Rows from block 7, named by matrix and row number. Rows with one number belong to one channel. Each number is 128 + 24 x the weight over the matrix's rms, rounded and kept within 0 to 255. All counts start at 0. Numbers have three digits each.
# convs0: first 3x3 conv (model.mid.2.convs.0.weight, 128x128x3x3, standardized in use), inputs 70-79, a 3x3 kernel for each
# convs1: second 3x3 conv (model.mid.2.convs.1.weight, 128x128x3x3, standardized in use, transposed), outputs 70-79, a 3x3 kernel for each
convs0.81:107114148187112126161145139107133138122123133114124121109103138200219181128092117121117154117140133137127144103132169086129186106125096111135130148148136123149135143100147081070137116107168110132139088135155137151132097115133144122147102063118077171187109158136116130070
convs1.81:066096063128169114069134125163164170087104151176139064182137155169139167156165175138128120098143114122119073069133145101119172080131169169146113135169158080116154127087200092056073129111130125144129123125148102104126121118137133154153085058080133068122097139140068049117
convs0.82:127118157062122120227153145130146181119143174150168146138117125142081101117255109114120100143148136166164111164178152100113153128121192136140129157159127153164132140140151144100118201157127142139112120120062120142090125148155142154126113129151130135130131110115116173170
convs1.82:105142167115122102110129122113102132128086140119132135114158120137155160141148156167107053114133124157128134123101204127151121116088150077097106167112138125075072132116157148134069148142120142154212130107160076100122136135146116105112131122112108117110124136153162129118
convs0.83:098114144165117160179144139141125112130162138123128102125093078155176098097183115122130134148106109182127124140128168142177149129172139101125128104135145119137136169116108169142098141134089125150157130163124120168107103124111146109134094101124133103089130161137136163178
convs1.83:202157149179076194205116129101113124115181129147168186196128100143122070150105050087095140128088151149087051124067092105072086143043058140101099111154091143114103088074067078037102151137094180149130177125103135168120164148101150139235124110122131138041137084133172083074
convs0.84:071122136094155129120160169127114128158167171160114132152146156160115173124118131143146171110157174130124108137183140128181113146187133094111184111159150114139148144147114144084114129102104119147143113123089112113093163185108129171111153143148162149110111153158120168102
convs1.84:134132127129129123141145123122119119114116121126120123139140129137134126140136117135131126132129130124124139129126128132126137133127126143141139144149150140134138131128117128119109133130128129124124124127126118134133136128132125119122116113125121118123117105128120120142
convs0.85:120144153138128138136113139160106106132143118140141145077072116099119103144133185088129140134113109126094091082137105130111116144096076098128121102155129096149144144127155134110115121119117080077123107114146121116099089080102138061054154094074107124122123135108159127120
convs1.85:078179127131163150116206171075124117082115140083120108106145140121171189178158136117146067083154174163106096091100121110148095111142119168149149127123135167163179090130164093115101091121119143145150151143128146108088176147128165160135170120090137085032062099112088143112
convs0.86:133155167107135137185117104104121145123122143131164173104106225120077203144038103125112136151130130143104125170147125142150101104168101142117147136120150151145138130125211140146149138138155150167172104123130107125168109169151136180129137124134163178138163138118142156107
convs1.86:137128131128133130137123126129130127135133129135126128134122119123122118131128123135142129148127127125133133133130126132130129124130121127132133132129124130133126149138133127134129141133128131121120133124127132126126125130135124125125128136129130129123108122126116119128
convs0.87:145105119122172151104134161104082098111101111122131106128116188149177193151184204103092103095107136093107157113114119144106117128100126139146129140150131140124122095128138098162116141148112162179137122148134101138163084134131065166137045168148135146193149151155138154163
convs1.87:146149111133165103130123137149128114183097117150105108143144131141123117126103103167174130155143128146146116143148139153148104156130129148162143134148142140143142123134121118117122157129120126125101114117115126123095140149120129164138134171143128106111128140113173125104
convs0.88:096117130094136148131191171137112132138108131157123152162135126102160106083192136093099134149129122167142163141165163093134141088109128121135135118139152131115122160135107133148136144167135110152123115149138098116102124102103158148156185186169078103114108131169135118125
convs1.88:106107091115111100118115106128129141142122125128113107113125117125122110129122107124121132126116128132116119131132137131120132126124118131127131132132131132136124141148159142149151132137139137140149145146145148152140136144144139153148132149156115127117126131129128129129
convs0.89:120110098202186109121102135117123143123120144105110106132068068195203192118051042134117111136128098158154122149124139135117138127154139152139137149148142145137146138113086207197161096107149116108111136137149144132125118131125128142143128108119144118136118129123098138166
convs1.89:136097120118139125137122125123123164101096125153114114114095123156128129156136127113116123146111096134125103110120118122167149117116136146139126112124113110113135112146141113147156098088156152121109125135114117120112089085103147166164112095126141110126123171183141150162
convs0.90:115085131113115153121122126153139132116142168137127128142134153137137105184138132147137174153142130111133142116130143139135147157154118123129139142159162110133135126133158156110151171153158103130115125111125160108139123161163145161187090129126133128147112142139131154101
convs1.90:128128126126128131126124129129126126127127127128129130127122124127122126126125127129128129123121122128124123128130130129130130127130128127128131128130132129128127130127128132130128134132128130131133127127133127124128126127127125124127131129125125124127127127129127126124
convs0.91:118126128173127148139168127153106113132128149127154150145160147151163153164196182113130149104127131115124133156150136182183146179157181127114117118116103146144133147142142140158150145133143128122114112123072169171121161172159111116139112143110132130131127132135108130127
convs1.91:119120120131123127130133134126126124130123119127122112122123117125127120125121119136131131129136127136133125123130132127126127134126130125124135125121134131128133122127133128124117126122120121127133120127131120124138128122122125123123126122121117123128123130140127125127
convs0.92:109132135149143112166154105133094095110107096122130112098082141078092110105139127121127146096097109116089089180118119119122127124141139147122127136139141141142143120109140152105145137110139158126113133108130129129175140131162164120137172126150138094103112125133097192138
convs1.92:154103102134158141129169163097107075178142147126148151165128133168148152147144089150155074128146127129068050129139156116131211101096155113074106153122151212149111095055131149130109119114123188201183132106149080076124133125090145122108140106107148087095126004078191133122
convs0.93:117158150149121134140104145129144166167153122115115125099121102188111098142097074139111106134131127134108114132157131121110128141132154139140127135141160132128121175145128175128121153136145161154132136129121129125125127129127194128136186161149156165146114126191158148162
convs1.93:114111114121116122127144136124116119124117126143131129121114115119113116123121109143139122134128131137126130136133143122146136136144127120122135126133140131127133143122128125124120143136133129124125129129117126121127128130129141138134139134125126125118116110123113126134
convs0.94:116170189120158174159170154138141114154135132158161158082108131104126164132144181106137121088112118106101123177149179132115135136137142150138134144138136131150130157140154125123145116119137138129145087085106097111121119153155139173135140152151145130174146152128142125143
convs1.94:122126117131128128126128135140135130129128122130127123127130120123130128122119130129128127130133126129124120134127123139128120138125125124122131114117127128119125128125119131126119136136123122130133124131139123132142122129127127128136129129135129130126126128127129128129
convs0.95:134093147174106151174110142103134137110137154129163131135060116170106151181116105148150119156147113165140113142114160107139167103109111111123098143146116132167143173130130157134139124083146167129140123100086131119112143126166135119163144104149117134145130124183136136152
convs1.95:161138145162131143099109125152122106143084080143105109153103089154090075149102098149149114133157098143131112152090105140082111119096119154128102129098094105115107121090093110105095144118098165137069134139097119144114116107101111124118120109108142139094147127104151128111
convs0.96:157136133123141094101131129121136171103122142101089142119077139128145090141109106133123100140099121079102105126120128143126099123135089109106103119141136118139117151147174127111103099116138140155151094126092116140098084158140109150144120144089078135150143139092116115130
convs1.96:148112106118132116148147132126101135131110146134103130167125139148142179131153186129130121153141145131131119140183171109137120136123108102111104094101100112114110108088099092098128143162126118116112096079115075089116100142140122137143127142141128127130103123116096115131
convs0.97:134112168125117149159136130164129138120116138139133096137157130095150222104127114113098120146115101134133140122099090131123132146161135107101107117114113121140093084085142118134156118104143094097082119113095137132133093160118084130150121121124143167116160178066151145145
convs1.97:068053120105127109137110125078118154163134157115072106140104178192142163110149164115160120135136129135180160143119143096129108133128095094168154080096138072102087136082134085123113122080088112120102070096141099095126123140109161122110142141132113138109081138123104112142
convs0.98:108135123140129109140137111127133136155152115102123104065152099145136099081092086119127125110124133153116099080116123109101167152135172136132153137126141143126133117095119160147146126123133098105083113140080121161120112094087125142136160104135153121128106136160177165127
convs1.98:110118203103077248140138179152154133106053118105196195167184160123136127103147113125113209143125109083198130116114136135000072182055154185113097083113050168144131128121092097106154112116103124131060127111161101124118111093107138116153138141013102174149142229103158079099
convs0.99:114112130132154130127121096130157139140120158141144159110116133092125069106130113144140119141141115144147121163135088170137095180157118149145126120121139124127150118137162121139120138134112146102083164141128169141124120122118156168152110142120170171160156113139151138132
convs1.99:136127133155132141136112130079088090084067102127061119131134145162127154162086163153185138131175155133176161170153093172160099157183123088172163115166165091125135114128167157114123166111153162114129120078083119106110160168122112135083150130141115133137090161129121137091
convs0.100:136175099118158104080132097140123130129118096136139115121122102141098163144074161121100126126149113139145146105125106136128089159134109113133126101160122093145129133198120106165121116153094066111102081119120122114143140143094138135098139113046132140110136083168169091192
convs1.100:121105127138149097105205105142080152157149162145166147145129157187124175150168072106128099142121087133151123140115103111103133100054104118100065149132074140153118124073048142150104168144120138131165063124193000086163147108147124134125127092094165144118121077172081108160
convs0.101:148163138125074113110124131121124153150142164126111135133127118167048075113094120155147108119133128165147117130136132125144105147170144083115136112136142121169141195194133137135112147150121097133074115159107087118092109143113127158123100162142170149135168136131113149137
convs1.101:131130121117122134115121151119126121108122150112134129139138142115145123109103129131135142129126160123171145119125154136125147141132103108105137114108104127108107128111106127116103135116132096098122119102104123081105125112126157156113132141136078098115074109126102127144
convs0.102:114141126151138121150094129127116122120157179118146157116133131155168129138176106123126128162138145142129118109118167131113104150142105122158139105160128104141128108131114142166171151143134114079076095098078114141111116131111171175169142179091139111078173107094126123116
convs1.102:108175161123202150098135136131145159159170161155166161147157157149141140148128121107150098124114095086120144172141138125121159123122120106111121118150129128137145126099117144178180145128119143126137110120141116110106148174155164161150139111131147136155139102127084097120
convs0.103:137115094112131148128158138093072082142128142142130137058086066124116121206199201101122134144165163151136159102094087156110099192164134117121083112121097125141121128122131143144160134127125082111116087098105090112109123093081109133149147165147100080111163078118157159146
convs1.103:076124071126135075119133096149111134131075131138117087169161179138178194160197180152125111156171150185182164125115071162147086120152121108124158139153170125127143127140164170163148166179217125130157080103117110139159161190175148135156135130145068078094137118117129097067
convs0.104:131095150108080134142109130175194158170182168153167161139131139119165118131167112144165151124143127165167122140165119123141109132131132107138144120131138135141130128131137144151135110122119080080078084079068108103116117127095132173103134151117117119094113114111129120138
convs1.104:121121121126123121123131125129119116134124122137118124128129121126126118119123113139134134128131132128133137128130131127137133119132134126131128121129130118130131116128135124128143130135146135130130129129124120129124117132126118133133119138140131125134133124133138133137
convs0.105:113122109146149096119095120119127149145147143102154109157142122162088132093092142112155161133159161129112114128118120075103132119088131173126108161134102179134109123153159105130143114103144162137131160128101158145117109141155112140137121125105138145137105131110100150136
convs1.105:135129139146114131147120123149112120165112145155145153151141122142160115122117110138107137100130140112142119131134126128129120105109121101125122091136134089133105121130141106121102137133132119121133117129136101121131106140121090141136103125114137110123124135117149114122
convs0.106:138142125105115129099097117156143148144115125139111115136183118126164099112115088144149142136111111152126141147133113127105113138148135140128129116133134128126137131169155155165162129127109092112109105129123107113094165174108130132128119156128154105087175124130150126143
convs1.106:120128134126131126130126119128129130136141121127125115140140124125123124125135134149147161133136123131128127147136133135126127151123130116121137106103115127123123132124113144139138132134121133137143121129145129124132149134120129127132136150148102097113108109122130145133
convs0.107:136147106097104141094095107093127149105096143138119143120164156138110075113059053146152123101154120152144147088125147098123098115120123139107130115130115128129122147136158152111142148145126106089094102104104116113140135123120184130104167141084124091107105081093130130142
convs1.107:117130137115137126120133117125107119141141128157137115147124130131110139126118124112138146145158117130116128134136140145149134154176139109106112128142131121136136152145147129117162110118132114120141115106121134140109140153132143156150126155151088096094126136117123136122
convs0.108:134141122094068101135131131159153140151156118122127109124141123114098098137148154122127147121127126099112129118126108112104122110103085130132135149139129119143118141128121104093136213197206113125137091086072120118122116135125135132154124131179164144137167158147147154140
convs1.108:118149118112110102102106108101100109130102125135108043113126123086110137153170177140085079143155161145132122132166193166126136137158173050104135121123147129073077165137213153093039092113104124141142079090092128119095200139159153147154156157154130078082107139181092117153
convs0.109:136118102103134148114124130133121138143131135161144170148152146111089119108124111127131119144137140126134139139168124122131130164165149120145113122136123135124110140154150127153143109100132076099132101097108129087095139137134137175146109140138150127139138134097134141118
convs1.109:123125121124126126127127129119121122120126129126130128132131133124126131123127130138138136133139139135142135134134129132131126135133128125123128123117125121112122128121132132132127136132136131129134125126131130130124125127129131129127134135133117124127121128129124130125
convs0.110:142102114115097109149134159131125127106103120139136129143131189126042087131105146164188166150153124115112095171192167115137122125129084100113087102121094123127119122153139097102112134148159149152138125139095109133115126129103117111059114118090141169124153142135147120109
convs1.110:091111163090145105120185157128129104179143160188103150143198147126172139148108154119140150145162168108120178128159128123113110084061061116108104132125127144087141218147154165055101123117138117113090065095109090080109176128133187143144130093149115144113036092117096116172
convs0.111:102092122149140121174121166096101092141155139148144114136116128155158203255148201134144132119120129132164152155136129162154132116107118089088097099120128116126123139124105159157159151117182108089066111094081098079103130162133125157145144150126147143145127121120120128093
convs1.111:137124129115125118111102114119133137128133122125098096134104142138113130139131134146165139135117118135127117127133148119137132139133118121141130123112116134110117119104149117119139149149142131130128120125119118131122129123150124131131121128135099102102116128137113127141
convs0.112:158123156149144143139172133175182166146121115147092067156082133169091138075113116120111125118110119084101130126132110136167140135149143117115125139151140133155121152135155128114096118106095123155118132155125130146156116106114145097072134123116124080109123103125105085137
convs1.112:118098145101068119122087153177174096151147119119107082113185143139119104144145125105117100130124142101114146131156184164166142156096155139124122148120113152099123135153158145126069118108077163119165141133133094135174131126125107063076122089128136132136134168149160156173
convs0.113:107163169098194123112127138150122161160123184123085094130111212144110188161111046125154139136136134117096132122139118119126097135116157110137133122145117136139147096162157094139143131136110163120107139121146131091113117123131106123067112128098152155129145147140119068153
convs1.113:091122121142123135158112130126130132130095137158113139118164125168108136175146127122092122140152127094097162134117136163106103101150124113102143121117121129152157153122124125083117145174089118101104144093114118136125137111132172151120114129114102174116205147093140053141
convs0.114:111096128123113118116113143129172157108129128120127121071135124076129129103106137104088074103098068112112098133109104093083131103086147112099131114100150131139150130102100113083125139126155145115095150119116103075119079129100119153114087112112132135152077101157097122161
convs1.114:126121127136126132126113114132155159133161161143167167136125140115101117121101107111120092123133106104107091125118107125120099107109086116111124100108117093091102111128110139154133141147132138129135144131137132118126145165153143161151147153160152170141156169141148157133
convs0.115:147176154130130160148134130156159137139136112156095092142167114090140170146175179078105113117121080101098105118132189115135120125103142068120087047078107110121101110079070106099095164156117146152132138135168086124138087113048077110103075074086148153120143103139122127085
convs1.115:122128128124126129120123125125124121123122118127127120126124122127120113120117116132135140127131131125127130128127129130130133131131133125126126126126131127125126122129130129135130127130128136133130134138137135134134126129130125129127127133133130125124126127125124124126