{
  "model": "class-conditioned image diffusion model",
  "dataset": "telescope images of galaxies (Galaxy Zoo DECaLS)",
  "train_examples": 44167,
  "image_size": 64,
  "horizontal_flip": true,
  "conditioning": "class",
  "arch": "unet",
  "objective": "edm",
  "cond_dim": 192,
  "targets": ["shape"],
  "num_classes": 3,
  "cond_dropout": 0.1,
  "norm": "groupnorm",
  "activation": "silu",
  "weight_standardization": true,
  "pixel_unshuffle": 2,
  "widths": [64, 64, 128],
  "blocks_per_level": 2,
  "scale_shift_norm": true,
  "attention": true,
  "upsampling": "pixel_shuffle",
  "init": "kaiming_normal",
  "residual_init": "none",
  "optimizer": "muon",
  "muon_scale": "spectral",
  "lr": 0.037,
  "momentum": 0.95,
  "nesterov": true,
  "orthogonalizer": "newton_schulz_5",
  "adamw_lr_other_params": 0.0023,
  "grad_clip": 3.0,
  "steps": 18900,
  "batch_size": 128,
  "epochs": 54.8,
  "lr_schedule": "cosine_restarts",
  "final_lr_fraction": 0.05,
  "warmup_steps": 370,
  "weight_decay": 0.003,
  "adamw_weight_decay_other_params": 0.01
}
Rows from block 9, named by matrix and row number. Rows with one number belong to one channel. Each number is 200 + 20 x the weight over its row's rms, rounded and kept within 0 to 999. All counts start at 0. After the name is the row's rms in percent of the matrix's.
# convs0: first 3x3 conv (model.decb.0.1.convs.0.weight, 64x64x3x3, standardized in use), inputs 32-63, a 3x3 kernel for each
# convs1: second 3x3 conv (model.decb.0.1.convs.1.weight, 64x64x3x3, standardized in use, transposed), outputs 32-63, a 3x3 kernel for each
convs0.7,080,183,205,232,196,217,226,196,206,220,214,180,194,262,260,231,204,211,208,199,205,205,192,198,193,168,172,175,187,208,205,209,233,223,196,225,224,207,210,207,209,219,210,191,207,205,209,186,196,213,188,175,193,186,164,195,156,185,212,183,192,241,216,225,164,219,250,188,209,217,189,185,197,230,215,218,212,218,217,223,227,223,170,201,204,203,231,213,170,201,195,187,207,210,202,220,221,198,212,214,179,203,238,200,216,227,176,167,180,207,225,201,213,223,221,218,229,222,197,219,197,179,222,229,181,196,218,178,204,195,183,200,193,175,193,194,181,188,205,179,191,207,167,194,215,184,187,187,185,196,190,173,183,194,193,183,187,205,213,193,222,218,205,183,204,224,202,221,224,210,224,220,196,220,211,200,225,223,192,199,203,216,240,176,174,210,217,191,194,220,202,205,182,214,210,182,198,207,196,194,216,219,193,205,206,186,174,181,183,192,181,205,209,208,205,204,190,178,214,240,222,245,231,234,248,233,173,179,182,177,181,187,182,184,188,263,276,225,206,220,212,206,209,236,182,154,170,173,189,181,173,214,207,204,228,179,242,277,166,214,221,196,194,189,190,193,179,179,184,185,175,179,174,184,178,188,190,184,202,198,189,212,200,209,216,198,198,217,202
convs1.7,108,163,219,179,159,164,177,185,161,173,185,224,215,204,222,213,190,199,192,173,187,208,172,199,196,208,196,188,213,185,211,217,204,208,224,223,199,195,204,154,208,175,163,232,203,203,209,193,202,195,226,200,216,171,190,178,176,180,192,211,206,201,203,235,195,174,185,191,199,196,158,184,190,172,211,216,198,218,225,207,198,207,203,171,160,206,195,175,199,195,206,228,211,192,172,242,205,196,224,225,208,190,206,188,188,196,188,199,196,182,207,214,212,198,191,199,219,195,173,205,208,211,212,209,252,219,210,215,197,166,233,223,181,211,216,192,219,199,193,208,215,193,273,251,217,194,187,170,219,198,175,233,221,209,199,208,216,272,211,178,191,216,174,199,184,182,191,245,213,197,222,218,168,190,207,192,231,170,200,204,174,208,201,196,196,187,199,192,181,193,189,189,206,179,139,200,224,202,221,176,161,209,186,202,236,208,241,235,194,180,223,235,232,233,208,198,231,192,234,225,208,203,227,166,188,227,214,199,222,221,190,182,226,201,206,194,206,218,209,208,202,173,140,156,212,217,204,214,204,176,204,204,166,188,205,205,149,216,246,180,195,209,208,180,181,214,199,169,219,196,170,188,178,179,200,206,185,197,184,196,224,205,179,218,234,208,201,209,199
convs0.8,105,197,209,203,181,208,206,187,191,190,176,153,210,178,176,183,217,214,191,178,188,193,182,182,182,199,167,185,202,184,183,224,209,191,233,223,200,207,214,222,204,212,230,212,201,217,181,175,190,176,184,193,188,178,192,192,203,205,190,213,225,215,220,218,185,216,185,191,208,198,167,185,156,188,197,199,204,193,182,188,209,164,153,158,188,172,176,182,211,207,202,229,219,202,215,216,208,185,190,174,232,221,217,207,226,200,202,216,213,231,256,227,235,261,235,231,238,225,197,196,196,182,200,197,208,201,210,207,209,222,219,209,200,190,205,198,216,214,200,215,211,190,201,201,177,178,182,169,183,188,179,202,198,198,215,196,182,214,203,170,170,185,152,169,186,185,176,193,192,178,177,177,187,191,191,188,197,199,212,201,184,210,167,196,202,185,240,209,234,221,206,211,219,180,200,187,177,203,200,179,188,179,192,188,192,184,200,198,238,241,227,230,226,217,233,247,232,224,234,220,213,241,224,215,213,213,201,203,201,201,196,187,190,184,177,242,240,225,197,193,233,166,198,259,206,201,217,216,188,199,166,170,182,193,166,188,199,186,128,238,194,166,213,222,220,219,195,191,224,204,199,213,191,212,207,212,206,214,206,198,224,211,194,223,218,209,205,206,193
convs1.8,084,236,254,216,210,197,225,195,191,222,211,203,206,196,187,200,212,196,220,191,198,220,195,235,198,214,190,184,185,204,174,173,203,179,168,188,156,204,174,145,176,197,192,231,200,200,211,225,224,193,193,219,174,213,200,201,175,217,198,159,167,220,217,218,171,175,239,231,233,212,178,207,221,168,192,227,240,194,186,222,200,183,213,188,194,202,187,191,187,204,188,227,228,166,224,186,188,201,177,214,217,226,230,206,188,219,212,211,226,162,192,187,167,205,170,217,235,202,207,174,221,193,210,215,189,178,210,185,203,197,203,210,190,204,212,198,209,211,158,194,181,217,211,223,198,192,194,172,194,202,204,203,208,162,190,205,222,189,171,216,215,209,190,192,162,213,202,160,218,201,187,247,206,213,219,250,244,178,207,207,240,208,199,206,196,172,196,201,192,209,186,213,194,175,184,191,197,176,188,224,207,220,202,166,200,230,205,158,196,173,222,202,190,150,176,197,152,200,175,175,202,214,187,184,220,224,192,224,188,235,168,187,224,231,210,221,216,184,202,182,185,216,217,209,204,162,195,201,165,196,207,186,197,215,216,200,186,182,178,205,200,229,204,188,230,220,196,228,203,193,224,202,198,207,182,220,197,196,219,173,213,183,206,220,191,195,178,200,211
convs0.9,095,166,159,172,146,150,155,152,152,164,161,179,223,163,175,188,197,196,201,180,188,204,198,194,205,200,193,195,215,215,215,211,206,209,201,201,210,199,197,198,192,196,197,189,202,192,189,204,214,203,213,203,204,217,205,226,199,186,220,184,181,222,196,202,211,211,215,202,219,197,202,206,213,196,184,198,195,202,219,231,226,229,192,198,202,220,206,203,209,213,191,215,224,229,214,220,222,194,206,200,184,170,222,158,152,169,159,138,184,204,209,194,235,217,201,234,212,189,227,233,220,205,199,215,198,197,203,214,212,216,202,215,210,213,201,201,192,197,203,190,195,202,198,188,197,208,197,187,194,201,196,202,205,213,234,230,234,240,238,232,243,218,220,211,195,198,215,191,183,189,174,170,215,214,210,219,229,218,198,219,198,221,227,240,257,286,235,220,225,276,203,201,195,199,198,193,207,203,189,193,187,201,199,183,196,200,196,199,190,181,198,188,152,192,202,180,204,203,205,212,208,189,206,202,181,198,199,202,199,205,202,214,207,199,198,233,230,210,221,209,191,179,160,182,213,210,196,221,205,185,209,204,187,189,156,135,250,223,147,207,205,177,225,216,215,226,200,199,216,198,199,206,196,188,210,182,188,204,191,176,205,222,206,207,205,193,210,202,186
convs1.9,092,172,193,189,188,172,198,192,197,206,198,202,190,231,211,211,196,190,201,164,175,171,175,223,192,209,203,176,216,190,199,208,217,218,204,203,197,214,189,191,195,188,173,206,209,170,195,210,218,175,197,227,174,189,170,166,189,187,209,194,186,190,193,190,164,164,197,215,205,173,209,198,188,168,190,171,213,232,198,211,184,181,208,189,210,211,201,232,211,242,242,227,182,227,213,177,184,232,197,251,184,174,188,190,189,184,202,202,191,239,211,275,202,242,214,221,202,212,198,194,194,178,197,182,196,190,199,206,196,188,219,214,194,220,208,184,169,196,177,190,171,197,169,176,186,209,226,183,198,208,196,210,187,185,185,218,186,212,167,182,210,208,171,178,179,200,197,229,187,231,203,181,183,211,210,230,234,183,186,174,196,243,224,225,232,211,225,231,215,227,185,204,212,212,189,211,235,218,209,187,174,205,190,178,242,211,218,214,218,223,226,218,245,225,191,223,201,219,233,243,167,203,188,194,196,212,219,206,186,187,192,215,216,230,204,212,199,223,196,223,211,176,178,199,214,240,228,238,168,204,209,202,187,215,221,237,178,229,224,214,226,222,162,198,215,196,199,234,191,203,213,192,174,169,199,224,190,172,194,188,176,223,184,206,185,202,190,202,197
convs0.10,115,197,197,211,203,212,211,218,214,219,209,126,138,158,149,200,213,214,215,207,213,226,212,222,222,205,204,195,198,199,203,189,193,208,199,212,201,207,215,217,220,215,175,221,197,174,207,207,216,238,217,203,210,198,195,173,175,169,171,174,176,188,189,200,147,154,227,149,233,245,226,253,194,207,191,212,180,196,218,178,203,190,194,171,179,188,181,208,227,225,229,199,205,228,190,195,224,186,205,216,199,204,224,184,207,227,189,192,177,206,194,155,191,191,175,181,196,186,175,180,193,168,192,192,185,195,189,187,190,203,206,203,210,213,206,204,171,175,196,177,198,220,198,215,226,218,199,189,229,220,200,218,219,208,187,193,196,179,187,195,211,197,184,220,206,200,190,174,180,186,185,195,225,204,199,204,186,193,195,199,197,238,181,179,191,157,220,181,211,235,180,184,188,185,208,203,227,246,219,204,210,215,215,203,202,220,220,206,169,196,191,164,182,190,186,183,190,179,178,181,193,196,208,194,223,229,202,193,183,190,191,193,191,200,207,219,190,168,178,156,187,167,170,201,262,224,205,227,192,210,194,205,232,196,173,176,204,221,196,230,245,176,221,210,192,240,184,190,225,172,197,193,194,196,208,222,201,220,215,196,191,182,182,192,191,184,207,212,208
convs1.10,138,192,190,210,208,213,200,193,192,154,190,203,200,222,195,193,214,200,247,183,204,219,208,236,225,221,225,227,188,193,205,195,199,185,186,167,169,187,234,200,204,184,165,208,185,161,203,168,210,154,200,205,206,220,183,213,205,199,213,182,166,182,180,210,178,183,210,225,208,176,222,143,160,192,225,211,222,210,209,191,218,189,212,200,210,216,182,173,188,184,234,205,191,222,169,154,194,214,189,171,200,190,224,192,211,204,203,195,177,208,191,188,191,201,188,171,227,237,232,145,149,212,167,173,219,199,181,200,218,209,210,202,180,222,210,196,164,179,201,178,202,193,229,219,207,188,184,209,189,206,220,174,186,214,185,195,207,194,153,192,199,161,201,199,153,222,207,206,245,184,179,182,222,215,200,185,202,135,190,224,216,206,225,211,226,212,211,220,195,195,195,218,167,203,196,195,190,172,168,192,214,213,229,191,224,215,185,187,209,228,236,198,155,206,167,212,222,175,210,190,209,209,178,175,183,189,233,218,223,186,159,225,241,227,234,246,197,191,185,194,210,173,208,223,166,210,234,213,183,177,168,177,205,186,189,213,206,209,195,183,177,206,195,166,211,206,172,233,203,208,202,207,176,167,227,181,164,186,175,214,207,209,194,197,194,234,176,189,197
convs0.11,087,227,212,214,225,207,208,204,203,210,250,252,220,275,227,204,238,251,233,189,196,211,202,215,194,182,175,190,193,199,194,193,208,216,204,213,197,196,177,193,174,187,182,166,165,193,187,181,196,183,198,184,170,192,179,210,237,197,232,227,224,218,215,220,217,193,165,217,213,162,151,188,178,214,190,180,211,194,195,211,199,197,200,184,165,236,214,211,204,208,198,206,224,203,205,202,214,199,199,189,205,267,251,246,238,204,173,212,228,236,213,176,237,211,190,234,235,212,203,198,180,219,220,208,183,222,224,195,199,219,199,209,210,210,220,195,212,196,214,187,174,201,204,188,209,204,180,180,174,176,175,185,189,197,217,202,185,198,181,203,189,152,176,185,194,185,182,186,194,193,187,201,211,206,196,207,220,199,200,207,199,223,257,204,230,258,210,162,208,266,207,199,205,199,206,206,206,211,188,206,187,203,200,179,172,206,181,189,207,222,232,237,221,208,222,203,193,192,216,202,247,225,216,210,221,205,210,208,192,204,200,200,199,195,174,265,226,229,249,215,228,179,177,239,211,220,178,209,204,175,205,206,185,204,228,214,213,190,161,211,232,195,177,192,204,195,200,194,207,194,190,196,188,183,190,174,192,200,202,199,208,201,211,191,200,213,213,209,203
convs1.11,084,220,212,208,206,194,177,191,192,206,205,205,194,196,201,199,191,163,199,185,193,178,174,227,225,193,244,228,209,211,192,206,229,214,206,228,192,212,203,188,198,205,203,201,228,210,232,240,204,215,243,204,197,200,210,217,190,193,205,172,168,214,226,200,215,172,205,181,215,212,224,206,215,206,171,180,217,205,177,236,211,212,178,181,192,203,200,190,214,220,219,202,200,200,175,190,176,207,169,202,164,166,217,183,190,217,202,185,209,183,212,252,201,233,161,202,192,155,169,204,219,203,151,182,229,189,229,194,199,189,208,193,173,201,210,197,203,206,204,181,227,190,188,215,184,186,223,171,196,200,179,215,231,207,182,188,178,190,221,154,191,203,166,214,190,213,192,258,191,197,184,195,214,163,192,207,167,189,187,199,187,194,184,187,195,186,189,224,216,201,199,179,140,233,189,199,243,225,202,216,208,204,172,166,174,211,221,187,210,193,230,185,223,175,218,254,163,211,220,239,200,216,176,228,205,220,196,211,166,209,210,177,198,236,199,204,217,185,191,249,166,207,223,134,189,183,216,188,166,175,190,229,233,167,205,206,174,207,206,196,220,212,202,182,205,197,210,183,213,198,192,173,183,167,195,245,187,217,236,209,203,220,207,206,192,189,219,191,192